A small image denoising model, trained from scratch: 32-pixel images, norm batchnorm.
Rows from block 17, named by matrix and row number. Each number is 128 + 24 x the weight over its row's rms, rounded and kept within 0 to 255. All counts start at 0. After the name is the row's rms in percent of the matrix's.
# convs0: first 3x3 conv (model.decb.2.0.convs.0.weight, 48x96x3x3), inputs 84-95, a 3x3 kernel for each
convs0.1 103 [127 113 125 138 155 161 129 128 133 109 123 113  72  93  94 125 121 149 113 150 137 117 120 159 138 135 165 163 110 135 149 144 146 122 121 144 140 139 130 120  98  81 122 117 115 129 113 112 128 116 136 125 113 116  97 100 124 104 131 141  95 114 136 128 115 114 120 147 167  95 106 135 123 122 143 128 132 148 139 128 146 118 124 121 135 138 132 132  98  98 136 123 127 158 129 154 137 114 141 119 121 124 127 130 141 126 113 136]
convs0.2 085 [137 146 141 107 106 111 119 120 110 142 129 125 125 126 159 133 107 140 153 150 131 124 112  87 132 114 110 135 143 136 127 137 130 134 114 125 137 125 126 134 132 125 128 111 133 111 101 133 134  97 128 144 126 102 134 155 130 122 118 124 142  96 116 122 118 128 125 127 125 145 134 127 138 137 142 110 131 138 148 156 166 137 146 126 141 139 125 140 129 140 162 124 126 156 146 104 126 137 126 133 140 134 132 136 138 125 140 155]
convs0.3 091 [117 117 128 143 117 118 121 110 123 144 137 131 119 113 125 134 148 137 141 117 124 123 108 127 126 122 131 137 166 101 153 207 141 127 158 108 120 139  96  92 144 130  90 117 135 117 102 106 118  87 108 106 111 130 148 141 143 134 138 120 130 146 117 125 114 109 148 112 103 146 126 106 125 130 100  99 147 118 164 153 120 141 142 154 126 154 145 127 144 121 159 162 148 114 154 148 123 121 119 159 144 167 131 119 126 145 147 131]
convs0.4 090 [101  91 106  77  79  81 109 111 127 129 134 127 106 125 139 116 117 117 101 101 116 118 129 139 118 153 166 143 113 112 134 110 129 122 130 132 175 167 112 206 160 109 161 110  72 124 117 102 122 122 116 123 111 119 127 118 138 128 115 115 126 128 129 105  87 110  74  57  86  81  56  85 145 129 129 141 136 127 138 116 136 148 112 117 125 113 106 117 115 112 138 121 113 136 113 117 114 125 123 124  91  92  97  76  98 103  90  99]
convs0.5 099 [136 142 131 102 120 117 128 124 135 104  81  85 127 137 120 147 163 143 140 148 140 126 140 115 115 140 142  94 128 107 103 143 100 123 164 122 140 114 124 148 106 118 134 143 161 125 160 182  73 108 103 117 148 154 139 131 135 152 145 141 157 145 142 142 171 187 118 115 110 138 130 137 114 126  92 141 154  93 160 176 115 100 124 119 128 131 121 120 130 125 119 118 129 149 167 138 167 150 134 134 141 164 108 127 125 118 126 126]
convs0.6 103 [114 108 104 133 132 120 122 123 121 105 132 113 130 141 127 117 136 114 138 137 138 149 163 134 143 148 138 134 132 128 131 118 128 133 131 138 129 111 115 122 112 115 117 117 113 116 161 118 140 184 140 104 121 113 121 122 102 140 130 110 129 136 108  89  53 140  57  22 116  89  55 144 151 154 127 137 128 119 131 128 127 135 118 115 140 113 113 142 126 123  92  79  80 111  91 112 111  82 117 109 108 105 126 115 103 104  97 106]
convs0.7 096 [112  90 138 104  89 144 135 105 149 129 132 135 115 130 129 137 114 116 153 160 156 111 114 124 134 147 142 145 128 136 128 109 129 113  97 106 134 112 113 110  88 129 143 116 125 123 138 142 100 127 109  94 103 125 108 113 132  81 131 129  98 109 134 137 137 149 124 128 125 121  93 118 171 129 136 149 100 134 134  72 121 143 123 130 139 151 169 140 152 170 131 115 140 121 118 123 119 108 144  86  89 118 103 122 120 120 130 127]
convs0.8 104 [137 166 154 158 209 172 151 171 168 119 112 132 113  93  98 135 115 116 106 137 148 119 154 155 138 159 164 122 112 124 122 109 118 155 113 135 130 157 139 124 148 106 121 111  98 141 150 160 120 137 127 102 103  89 118 119 129 120 120 124 113 122 121 104 108 115 112 109 100 103 109 104  95  86  89 107  82  98  96  90  88 120  96 103 134 105 124 138 155 121 154 146 144 129 118 135 106 117 121  87  96 104  72  76 108  73  82  95]
convs0.9 102 [122 150 108 155 156 109  80  63  64 137 101  95 109  74  75 161 152 135 127 113 104  47  30  31 102  91  75 136 138 127 111 100 122 117  88  90 135 142 124 125 116 118  57  32  73 153 176 159 120 134 126 155 144 167 146 128 119 146 143 136 177 184 150 131 120 135 149 146 124 126 136 119 111 127 112  98 114 126 112 145 124 108 106 114 101 108 130 153 163 166 106 100  92 122 124 118 142 154 162 122 112 145 128 107 168 103 107 139]
convs0.10 094 [138 133 135 104 128 160 132 128 141 134  96 138 104 120 138 141 132 124 119 148  96 180 160 171 149 110 122 117 155 109  92 159 113 101 115 137 125 133 162 103 144  77 125 122 166 142 201 115 127 145 129 123 105 106 150 127 148 125 139 147 154 165 145 135 172 157 168 175 189 142 154 140 149 108 166 133  87 129 119 105 137 141 115 112 129 143 168 142 179 162 112 146 138 150 177 141 143 160 166 109 126 148 130 134 145 130 148 138]
convs0.11 106 [117 147 134 127 152 141 112 180 164 131 144 118 146  81  86 127 141 156 153 178 167 138 115  86 104 143 153 115 120 100 113 136 126  98 190 112 121 120 178  99 162 138 125 185 108 123 176 152 135 157 127 106 119 118 112 120  98 136 125 123 101 133 143 139 132 135 159 111 108 139 104 151 108 113 112 130 128 136 131 166 117 131 140  78 162 162 105 128  99 110 154 153 162 138 156 133 116 130 109 121 120 148 102  88 122 119 103 121]
convs0.12 095 [124 144 130 122 104 101 114 115 110 131 137 128 144 106 122 128 125 139 161 126 109 115 109  90 121 113 124 139 136 153 115 120 152 141 139 159 132  96 123 132 107 137 133 106 130 114 140 132  97  97  97 114 122 139 160 145 105 153 127 117 173 138 159 175 149 157 142 135 127 159 151 157 130 144 154 124 127 142 144 133 139  94 120 114 146 147 142 127 152 137 125 155 159  95 118 142 117 134 129 129 118 100 109  94 108 127 118 126]
convs0.13 103 [129 130 140 130 103 134 132 118 156 126 103 131  89 127 184 116 127 132 111 134 123 116 141 137 102 137 120 161 108 125 152 123 156 135 101 122 175 131 101 149 104 109 159 142 149 128  83 122 144 109 154 116 105 130  77  95 155  83 116 179  67  82 144 131 115 124 173 136 114 126 120 133 120 114 122 147 123 140 131 110 111 174 108 166 180 145 239 142  93 172 143  94 146 153 140 191 126  94 139 119 151 158 116 151 159 107 144 164]
convs0.14 106 [131 140 109 143 121 127 126 136 136  79 138 142 135 117 124  96 136 118 141 156  84  63 119 160 119 134 108 150 144 125 163 140 107 144 143 156 148 115 125 135  97  77 120 114 159 144 162  96 128 125 173 133 151 129 121 109 124 134 150 166 123 122 140 142 159 140 101 143 178 137 143 104 136 102 120 124 124 161 128 126 130  80 111 142 177 128 162 103 133 179 138 139 143 115 125 149 153 106 149 124 133 109 130 145 123 106 138 119]
convs0.15 099 [109 157 137 120 176 141 137 173 127 100 106  90 125 111  97 128 145 131 142 154 140 159 121  84 163 129 105 129  95 133 136  99 124 136 119 104 124 114 116 133 126 108 171 136 115 111 129 132 130 114 118 149 140 143 127 153 121 136 153 130 131 163 133 139 141 148 127 152 135 119 141 122 140 107 108 133 111 116 133 116 104 114 112 135 119 117 133  88  96 105 139 151 123 152 134 117 150 148 131  76 119 118  73 118 130  94 121 124]
convs0.16 103 [139 135 131 121 145 153 101  89 134 130 124 137 112 115  91  98  95 103 139 143 122  81  82 138 127  89 116 127 147 104 181 228 122 115 173 149 138 108  99 139 122  95 142  96 111 139 187 138  95 141 154 119 103 159 135 107 133 132 154 111 125 146 125 159 140 160 111 102 152 154 130 129 122 100 164 123  97 120 141 124 109 116  85 126 169 160 146 143 145 138 139 155 125 128 150 139 122 118 140 119 120 154  85 106 135 122 114 110]
convs0.17 102 [120 123 129 139 131 118 146 107 118 123 148 138 129 127 143 110 150 150 129 117  84 128  80  75 115 130 142 122 107 144 115 106 146  88  67 124 120 144 147 125 141 137 121 123 167 106 107  84  98  61  49 100  93 113 124 114 148 130 117 126 101  80 127 114 154 152 138 135 117 129 122 122 129 131 137 130 130 141 120 119 140 129 124 135 152 151 121 154 128  90 113 133 166 135 142 132 134 140 117 139 157 147 122 134 107 134 128 105]
convs0.18 105 [ 99  85 120 138 128 119 153 140 134  84 106 144 134 111 153 152 148 162 149 136 138 138 142 138 142 117 117 114  69 102  56  29  82 113  90 106  60  64 101  60  88 130 134 162 133 123 153 141 146 181 148 101 141 123 141 136 153  90  97 115 117 112 160  87 132 128 136 188 141  80  99  90 175 112  83 146 109  83 166 123 115 101  91  73  63  32  45 119  82 110 147 105 124 120  76  98 134  97 113 106 112  92 159 162 120 116 156 135]
convs0.19 093 [117 134 130 132 137 140 129 144 120 116 148 134 142 142 141 114 117 119 149 131 115 131 135 149 135 116 137 143 133 127 120 126 133 127 115 123 106 120 124 111 125 108 104 135 132 127 127 147 126 130 106 115 118 137 127 112 118 142 120 144 129 141 136 143 128 119 135 124 126 120 124 140 115 138 110 148 131 105 133 124 106 148 149 123 127 135 132 108 136 139 116 123 132 105 122 131 121 133 144 131 113 121 118 116 107 113 122 127]
convs0.20 104 [111 115 111 148 146 131 139 131 131 140  96 120 104  89 107 129 137 129 135 152 128 122 121 136 101 152 146 120 102 111 153 121 122 179 168 154 118 127 138 154  99 139 129 129 176 119 155 130 129 159 143 131 138 121 125  97 127 139 116 128 139 129 126 104 138 130 109 138 142 105  96  92 151 132 138 122  98 128 141 111 124 149 116 142  95 113 129 157 135 131 116 156 151 113 142 151  93 102 118 127 138 151 159 158 157 162 140 116]
convs0.21 096 [141 125 133  76  75  86 119 109 128  73  81 120 127 169 139 121 146 146 109 119 133 129 153 160 125 113 106 125 145 112 173 173 149 107  87  96 105 113 130 117 160 129 143 127 107  94  98 120 105 116 119 102 116  99  96 148 113 115 164 135 102 146 115 136 141 153 150 162 156 111 141 131 126 120  84 171 184  83 150 136  51 109  99 110 134 136 113 109 117 118 140 138 132 137 164 110 128 126  92 134 131 131  97 103 107 101 136 153]
convs0.22 104 [138 118 115 131 110 123 136 101 133 130 106 119 137 119 155 143 128 126 126 123 127 131 134 138 135 143 141 148 142 146 128 128 126 131 138 131 135 132 117 150 126  96 135 119 130 131 123 114 109 112 125 127 143 125 127 131 140 115 112 119 121 146 149 131 130 138 119 131 130 111 138 137 123 128 117 125 119 115 122 129 132 139 118 142 137 110 129 131 116 130 126 141 108 131 128 133 137 138 131 114 112 116 119 117 141 132 130 143]
convs0.23 098 [139 184 131 148 198 149 134 165 109 150 121 121 131 141 144 132 111 116 139 115 144 120 102 124 117 108 144 128 149 150 126 171 165 107 124 130 139 143 122 153 121  54 117  89  98 146 136 133 133 166 157 123 149 138 131 126 135 120 137 156  84 122 130 137 156 138 163 154 143 169 162 136 113 124 103 105 149 105  83 119  90 108 100 118 136 142 172 138 139 127 137 154 158 138 166 179 104 117 144 172 136  98 159 124 101 157 119 112]
convs0.24 101 [162 145 192 173 144 196 150  77 180 155 126 136 102 113 149 115 108 143 119  85 106 110  99 122 131 102 107 115 141 138 101 152 141 129 170 121 179 154 140 157 142 132 161 133 119 163 146 144 154 147 113 161 116 107 112 158 124 120 150 126 108 150 127 164 119 138 165 121 127 191 125 136 121 128 144 111 101 124 124 117 127 136 153 139 133 149 129 150 152 129 126 153 151 111 172 158 110 154 139  91 104 142 137 143 148 113 126 122]
convs0.25 091 [116 110 144 165 174 169 156 183 176 121 137 129 136 106  86 105 115  94 116 133 143 132 133 133 141 152 139 141 163 129 148 146 108 121 117 126 147 124 144 144 153 161 144 159 129 135 114 140 147 128 120 105  76  80 149 165 124 131 129 109 138 118  99  60  79 126 134 150 170 186 179 162 134 158 153 124 120 126 137 136 118 121 127 129  88  76  69 135 128 100 137 143 135 141 103 121 121 118 112 114 120 115 139 130 119 136 126 106]
convs0.26 103 [125  80 149 104  60 122 126  66 110 143 138 123 120 109  92 130 101 106  97 116 111 119 189 139 102 151 141 122 152 123 148 172 148 131 140 145 131 133 104 136 141 117 122 106  92 107 119 125 125 143 116  93  98 110 111  94  88 120 122  85 117 114 101 145  88 132  98  32  89 156 112 158 112 120 110 100 144 107 105 166 126 116 115 112 145 139  94 140 143 129 121 134 124 129 195 135 106 140 111  95 118 152  61  83 117  94 109 142]
convs0.27 108 [137 178 138  78 129  85 117 155 131 137 100 117 135 124 131 114 120 114 120  93  88  94  93 109 128 124 129 143 171 134  96 120  96 123 158 138 134 141 149 110 125 115 132 159 133 131 111 106  98 101  98 116 117 106 145 156 136 120 118 112  90  89  80 101  84 120 110 122 142 145 161 149 132 158 147 122 141 109 141 150 125 109 131 114  61  64  89 112 117 142 142 180 157 107 105  95  91  96  93 138 142 159 132 126 140 123 132 121]
convs0.28 091 [119 125 132 194 181 181 120 155 145 170 143 125 138 119 152 157 149 145 167 144 126 133 100  95 140 120  98 118 126 118 115 132 143 139 129 131 144 134 131 105  98 122 124 135 154 153 154 134 131 137 102 127 119 118 137 140 128 134 136 154 143 123 152 140 136 150 140 180 140 150 156 145 107 135 146 113 124 151 141 113 141 131 155 150 156 157 166  67 102  87 120 150 157 126 155 173 113 127 138 108 124 135 163 146 149 110 110 100]
convs0.29 113 [106 158  87  90  72  80 116  41 104 113  84 101 132 112 139 130 120 134 117  57  79 123 109 109 117 122 113 106 134 136  83  95  75 116 138 121 136 128 151 124  89 133  99  53 112 141 201 145  91 104  86 127 146 147 141 152 145 107 124 110 147 177 137 150 173 139 103 128 112 118 122 106 104 114 128 110 144 112 127 186 140 161 191 149  94 105  86 133 144 140  82 109  96  99 135 122 166 212 179 157 149 149 136 125 123 121 107 133]
convs0.30 100 [132 126 118 116 111 129 137 134 168 146 163 145 142 142 140 131 125 142 101  72 107 108  88 112 110  67 102 126 129 136 132 152 122  95 122 106 167 120 117 141 104 124 149 154 127 117  87 152 104 110 121 115 105 121 123 192 145 160 192 160 143 158 134 157 181 130 160 185 141 128 166 119 110 142 113 126 148 125 110  91 105 125 157 113 151 162 134 118 101 122 160 138 143 134 143 129 140 146 129 109 127 154  99 103 151 149 131 163]
convs0.31 116 [178 116 122 142 108 156 155  97 130 135 110 100 142 113 111 125 112 100 138 141 151 132 152 159 113 139 144 156 125 140 210 151 152 143 119 145 108 116 112 127 110 129 125 134 154 111 103 157 122 109 167 130 117 138 144  94 139 198 135 155 153  98 114  82 113 148 133 157 189 112 126 141 144 121 112 135 118 106 131 111 114 103  96 168 111 102 154  99 102 142 219 131 112 236 132  91 202 108  78 112 132 146  76 121 167  99 122 141]