python train.py --model="image denoising model" --dataset="photos with spoken descriptions (Open Images, Localized Narratives)" --train_examples=101725 --image_size=32 --crop_scale_min=0.5 --horizontal_flip=true --translate=0.06 --task="denoising" --loss="l1" --noise_std=0.6 --arch="unet" --norm="batchnorm" --activation="silu" --widths=[48, 96, 144, 192] --blocks_per_level=3 --block="basic" --attention=false --upsampling="transposed_conv" --init="kaiming_normal" --residual_init="none" --optimizer="soap" --beta2=0.999 --lr=0.0019 --beta1=0.95 --shampoo_beta=0.95 --eps=1e-08 --precondition_frequency=10 --max_precond_dim=1024 --merge_dims=true --one_sided=true --adamw_lr_other_params=0.0022 --ema_decay=0.999 --steps=35900 --batch_size=64 --epochs=22.6 --lr_schedule="wsd_sqrt" --decay_fraction=0.3 --final_lr_fraction=0.01 --warmup_steps=7180 --weight_decay=0.0 --adamw_weight_decay_other_params=0
Rows from block 14, named by matrix and row number. Rows with one number belong to one channel. Each number is 200 + 20 x the weight over its row's rms, rounded and kept within 0 to 999. All counts start at 0. After the name is the row's rms in percent of the matrix's.
# convs0: first 3x3 conv (model.decb.1.0.convs.0.weight, 96x192x3x3), inputs 54-59, a 3x3 kernel for each
# convs1: second 3x3 conv (model.decb.1.0.convs.1.weight, 96x96x3x3, transposed), outputs 54-59, a 3x3 kernel for each
convs0.1,050,199,191,205,248,257,181,158,183,205,178,157,188,251,288,231,187,226,199,199,175,173,202,198,198,218,253,205,204,208,195,168,214,207,227,194,208,202,157,192,201,204,207,189,233,223,218,201,192,228,260,204,196,177,216
convs0.2,095,223,217,197,185,179,205,197,191,219,209,215,193,196,185,211,192,198,211,204,209,194,201,190,201,196,200,200,219,223,211,203,172,192,184,208,218,207,179,208,217,204,201,197,188,189,176,210,204,187,182,189,207,176,190
convs0.3,062,189,250,160,202,239,223,148,163,186,222,319,208,181,256,239,187,150,188,202,193,194,233,229,225,194,208,191,184,190,236,218,192,191,223,217,170,193,174,184,163,211,256,181,248,245,196,241,183,212,227,240,210,177,204
convs0.4,071,191,201,199,199,220,192,194,205,202,226,198,176,168,238,229,222,192,207,210,221,200,194,208,198,186,228,204,204,194,164,194,229,232,175,217,169,222,226,204,202,201,194,215,199,198,205,201,194,201,188,193,190,206,198
convs0.5,107,225,171,183,208,232,206,187,197,212,188,178,189,187,214,224,193,180,204,223,182,197,205,196,195,197,208,192,215,203,195,229,213,220,211,213,188,225,207,211,204,230,227,214,194,205,204,188,198,225,215,213,201,211,218
convs0.6,113,193,189,210,212,213,215,194,206,209,225,174,179,225,197,199,223,202,188,159,212,209,195,205,190,175,190,186,227,215,210,210,199,216,207,216,205,243,173,199,222,212,230,259,205,225,202,203,194,204,205,201,226,231,177
convs0.7,087,232,225,202,208,185,195,213,193,196,208,179,198,220,168,172,209,232,197,210,186,207,173,196,198,198,206,197,190,190,176,191,190,214,193,169,186,207,222,208,200,199,192,184,210,173,222,198,206,205,195,181,200,220,223
convs0.8,077,197,196,210,202,223,193,211,192,216,193,175,200,194,197,214,224,208,190,201,203,200,189,201,198,182,190,196,204,203,191,202,206,210,185,181,196,223,193,200,202,193,169,203,182,238,197,207,193,218,179,196,185,192,195
convs0.9,107,220,191,175,203,203,194,205,197,211,213,205,216,208,199,207,190,189,192,199,192,193,201,187,210,206,195,201,193,181,224,232,201,174,170,203,192,188,193,180,187,201,208,213,234,185,195,222,192,195,208,193,199,209,199
convs0.10,086,167,196,190,205,184,188,213,183,190,151,174,192,198,213,192,221,194,200,153,222,220,176,190,195,185,199,210,207,198,191,196,200,218,212,196,174,211,210,189,209,185,203,196,196,229,201,205,183,201,190,194,189,202,206
convs0.11,083,186,229,188,189,211,208,190,206,194,200,221,202,199,199,212,209,202,211,215,194,192,188,177,202,189,198,186,208,223,204,219,208,241,204,213,199,203,224,194,190,188,195,199,214,190,212,195,193,210,192,202,223,204,215
convs0.12,094,198,199,196,167,185,208,208,199,209,213,192,196,202,190,207,206,214,186,196,205,203,207,193,193,192,197,216,206,189,206,204,218,190,185,191,199,189,199,226,191,209,203,210,185,183,179,201,207,205,208,190,215,216,193
convs0.13,063,169,224,207,236,226,158,181,168,210,138,184,267,245,265,179,180,210,190,184,173,185,184,214,234,240,233,185,174,198,207,217,216,205,209,208,179,185,180,177,205,165,206,169,241,226,192,199,214,196,247,175,222,166,208
convs0.14,079,203,177,211,202,188,212,178,210,201,230,173,189,206,185,213,203,234,197,202,195,187,193,212,206,214,218,192,203,177,188,228,215,220,237,209,217,212,228,182,208,196,212,217,202,188,181,202,200,202,189,213,190,210,182
convs0.15,110,212,181,194,218,186,202,195,209,217,207,198,203,195,203,188,195,197,207,176,195,183,214,203,195,189,189,207,207,201,220,169,226,181,193,201,206,210,199,239,200,202,208,198,201,201,211,210,188,195,206,193,177,213,194
convs0.16,084,175,164,201,198,191,186,209,177,186,190,181,164,173,222,246,217,209,197,184,203,198,185,184,196,200,207,174,187,208,174,208,191,228,197,221,194,231,189,225,203,222,178,196,192,212,192,195,206,195,183,212,205,199,210
convs0.17,093,172,183,182,214,215,201,202,192,214,152,188,222,203,246,196,203,187,213,195,178,192,188,189,189,187,194,200,180,206,179,204,207,191,189,173,177,201,216,214,202,212,177,191,212,226,200,205,201,225,228,212,215,193,241
convs0.18,094,174,166,198,210,201,217,188,185,219,220,172,185,209,200,212,216,198,194,179,189,198,191,187,191,197,212,195,206,212,202,202,188,211,215,262,235,225,199,208,220,192,200,206,187,196,182,201,194,208,178,210,200,198,177
convs0.19,079,203,180,187,195,184,193,208,196,188,181,175,198,204,190,200,198,201,196,219,207,195,202,193,211,200,202,194,201,178,176,181,227,191,159,155,208,199,214,176,225,210,204,209,217,191,205,186,189,210,194,222,183,207,233
convs0.20,109,203,171,197,193,182,192,229,208,192,226,168,189,205,200,178,221,228,195,192,212,187,214,199,186,182,190,206,212,211,178,200,176,208,203,191,190,189,186,198,227,207,210,197,187,217,202,195,194,194,197,180,183,196,204
convs0.21,094,196,213,186,199,186,204,194,201,203,184,208,207,205,193,197,194,205,212,193,205,204,198,197,193,197,188,191,198,236,206,196,164,207,223,214,208,219,196,196,191,199,183,201,179,194,181,194,182,191,196,217,215,206,202
convs0.22,084,197,188,224,228,211,174,183,213,195,185,188,186,242,237,185,189,194,206,177,206,208,207,184,200,199,212,187,177,183,195,205,220,238,224,164,168,217,191,207,174,169,203,200,216,210,190,210,193,198,212,205,207,211,208
convs0.23,080,203,198,225,193,197,184,191,195,164,204,189,194,196,199,180,222,214,208,208,198,213,170,210,195,221,205,196,213,209,165,204,209,210,190,167,194,221,217,193,218,169,188,213,191,168,189,184,204,210,169,187,220,206,196
convs0.24,092,202,195,214,204,183,194,185,213,223,201,188,195,201,188,216,204,196,197,197,196,214,199,184,199,193,206,198,188,181,177,218,198,217,208,199,181,182,206,184,187,200,183,191,220,203,207,205,186,192,198,195,208,201,204
convs0.25,090,197,232,191,255,226,209,195,199,232,166,222,258,277,303,211,188,160,185,192,169,178,192,194,192,202,199,219,182,198,204,202,211,220,203,201,167,198,213,186,193,163,234,164,285,245,169,215,231,219,244,198,219,196,184
convs0.26,131,185,251,197,269,254,159,185,158,224,168,300,278,253,338,223,209,176,183,181,198,201,196,227,214,196,198,185,187,212,205,189,222,228,215,208,165,206,187,192,200,175,238,165,269,254,192,229,208,209,247,187,191,187,207
convs0.27,129,183,182,213,205,203,196,194,203,182,194,210,215,179,193,220,200,211,201,213,205,213,198,204,197,218,189,196,203,189,205,204,210,207,200,199,195,206,208,209,203,206,206,209,189,221,204,183,186,178,203,227,198,206,185
convs0.28,080,216,188,217,189,257,198,203,204,208,201,161,173,169,257,246,219,201,212,195,184,182,177,167,187,208,256,247,206,186,183,194,206,229,218,228,188,214,190,172,174,190,161,191,198,266,227,202,184,177,224,232,202,185,214
convs1.1,089,219,202,233,222,215,194,199,216,183,223,197,200,184,185,169,191,185,190,203,210,185,199,206,198,178,223,212,213,197,204,204,161,186,222,177,190,185,185,194,180,189,173,198,183,213,218,204,138,190,179,154,180,209,155
convs1.2,085,204,220,204,205,202,185,201,211,229,188,208,201,203,213,212,209,207,208,195,172,202,184,192,209,203,175,193,200,228,183,189,238,219,212,231,243,190,189,204,204,197,192,218,222,199,248,217,223,207,213,205,207,185,203
convs1.3,085,212,181,194,202,171,217,216,197,213,207,176,198,212,195,191,189,181,190,175,175,183,185,179,221,208,202,193,198,193,208,187,182,210,206,168,174,198,204,222,176,215,178,186,215,176,188,178,207,146,178,166,202,223,197
convs1.4,084,195,190,196,195,211,178,199,204,184,206,194,168,211,194,188,215,198,194,183,200,177,191,215,213,200,205,193,204,199,191,193,191,176,197,204,199,201,194,190,190,188,210,194,214,197,230,208,199,225,195,190,225,206,189
convs1.5,101,196,208,193,198,190,188,202,190,190,203,198,181,211,206,201,190,210,237,196,168,195,197,188,211,212,205,201,209,226,210,209,196,217,214,221,205,210,215,203,210,211,193,199,218,164,207,218,188,220,187,190,196,122,245
convs1.6,105,222,191,198,212,198,182,209,213,208,197,170,199,180,182,189,183,172,199,176,211,202,196,179,206,184,176,209,215,252,216,197,257,214,200,228,219,181,178,238,199,206,203,193,203,211,202,138,193,188,151,191,192,166,188
convs1.7,079,199,208,213,222,179,221,189,217,208,202,210,202,201,193,188,197,201,193,210,230,212,230,198,228,215,212,214,206,210,197,211,200,187,211,194,207,214,190,215,212,169,237,189,193,210,214,208,228,239,180,179,247,247,231
convs1.8,104,194,238,242,222,189,183,201,157,207,188,207,208,152,211,207,178,230,212,171,189,169,200,207,205,209,187,207,194,227,227,200,224,194,184,205,187,222,204,205,209,187,220,217,183,213,239,222,215,248,193,212,234,225,210
convs1.9,080,180,176,202,174,250,253,202,215,226,205,209,208,201,190,185,216,157,184,183,190,203,200,173,187,191,208,179,199,181,189,207,180,216,217,228,241,197,198,214,202,209,206,207,211,197,211,223,215,202,238,190,200,179,192
convs1.10,101,213,198,199,231,210,197,191,197,213,221,182,163,186,200,193,165,175,161,179,208,182,185,186,187,227,206,194,218,218,201,204,191,237,218,219,196,179,196,210,195,183,184,221,207,200,210,183,184,213,189,157,202,194,227
convs1.11,100,209,203,200,230,198,180,209,186,197,195,177,202,192,205,179,196,174,209,181,184,189,228,193,197,233,181,198,203,253,193,211,222,210,203,196,204,194,197,196,203,185,206,205,171,181,204,187,192,225,189,199,221,188,221
convs1.12,089,200,171,227,223,228,190,190,213,240,230,249,218,223,216,182,219,229,218,182,216,236,207,235,221,234,197,194,218,187,197,196,194,199,200,206,185,215,230,208,224,193,218,210,205,218,206,218,188,217,161,204,210,187,211
convs1.13,100,183,200,188,168,197,194,207,210,197,181,217,200,225,199,197,206,198,172,187,185,224,193,177,196,189,196,189,219,213,187,181,178,182,210,156,200,229,215,199,205,193,206,201,181,193,139,176,219,200,189,176,204,152,188
convs1.14,095,224,200,195,195,181,162,228,205,193,206,182,180,183,174,222,204,192,211,214,202,223,194,213,215,223,188,178,197,253,223,204,257,213,178,171,178,196,206,197,193,202,206,192,188,206,218,203,212,215,202,198,208,175,160
convs1.15,128,193,192,212,234,186,201,190,207,220,194,194,225,233,167,164,200,190,250,222,220,226,243,228,206,244,219,243,205,180,187,199,171,188,204,200,126,201,216,207,195,216,186,213,211,133,201,211,199,234,201,205,215,216,103
convs1.16,101,211,177,198,184,183,168,212,206,183,213,205,201,205,199,210,173,205,216,175,224,208,196,223,199,200,196,187,187,207,199,170,197,210,194,208,214,219,232,235,198,224,203,210,206,190,204,216,194,231,192,178,226,211,184
convs1.17,099,203,188,206,240,217,196,164,211,194,200,182,190,210,234,199,183,214,208,169,176,196,198,183,193,197,190,189,144,119,180,173,123,187,175,132,154,177,207,173,176,168,186,162,203,189,194,196,189,235,203,192,196,179,190
convs1.18,090,182,177,186,227,195,209,194,198,205,195,208,198,203,188,215,182,191,199,219,200,194,226,219,208,213,193,218,203,155,185,197,108,187,176,123,192,224,199,164,200,217,199,218,192,207,228,231,197,251,189,240,253,216,220
convs1.19,098,197,196,200,193,218,253,157,173,196,177,187,211,187,179,183,226,200,209,227,244,223,235,209,218,210,208,210,190,203,220,195,231,210,201,239,211,200,215,185,208,172,193,204,217,189,205,184,190,201,199,195,141,199,150
convs1.20,123,185,198,202,178,188,184,171,202,207,182,225,194,206,205,179,196,205,186,194,187,135,221,180,200,217,170,192,203,202,208,194,155,185,184,204,203,210,178,210,206,191,191,216,207,209,205,202,171,211,168,209,208,208,194
convs1.21,103,207,211,197,183,232,246,210,185,210,200,200,202,245,237,189,248,185,219,192,180,186,219,171,154,196,229,199,199,194,216,179,158,169,220,165,217,202,212,213,180,225,184,218,239,198,209,231,202,220,223,193,198,265,218
convs1.22,088,199,170,172,221,174,211,221,182,165,197,196,221,205,213,214,205,200,219,195,222,203,221,175,190,213,209,202,201,215,173,184,196,197,201,206,237,214,212,211,189,195,234,216,173,201,184,192,232,234,149,193,203,162,179
convs1.23,101,196,206,190,191,191,174,204,210,202,212,233,192,181,224,209,192,220,216,185,177,212,207,203,198,200,199,216,239,208,218,216,206,236,211,199,227,208,201,215,209,123,229,237,190,214,196,194,217,191,186,187,230,221,186
convs1.24,088,198,174,196,177,215,178,213,168,180,200,185,177,177,185,175,176,217,186,176,184,203,204,210,216,253,203,184,222,207,208,235,219,192,198,207,226,191,183,200,179,164,198,210,176,176,212,195,213,229,176,201,224,195,236
convs1.25,111,224,192,203,196,192,184,204,203,224,186,196,201,192,203,213,183,192,198,185,191,221,197,196,223,206,203,201,203,202,209,216,202,205,190,184,187,210,206,212,202,228,231,223,212,196,177,192,212,181,190,155,204,176,224
convs1.26,134,208,207,211,210,200,199,213,201,190,205,195,196,206,202,206,200,212,212,192,185,198,202,181,189,198,204,212,201,199,211,213,194,209,202,190,198,198,220,221,199,241,222,204,214,194,207,190,194,227,202,201,218,203,179
convs1.27,081,175,194,186,208,226,171,185,184,174,181,205,195,136,203,215,167,215,239,215,215,193,183,191,223,181,188,225,186,197,196,198,227,218,189,216,201,212,213,248,178,150,214,203,153,203,206,183,190,220,207,182,205,182,171
convs1.28,096,205,209,214,208,211,195,215,205,192,209,210,229,193,176,167,194,211,193,197,202,208,205,199,192,205,209,198,197,196,208,185,200,201,193,173,222,202,217,193,186,221,228,190,177,200,218,214,211,214,184,167,230,133,197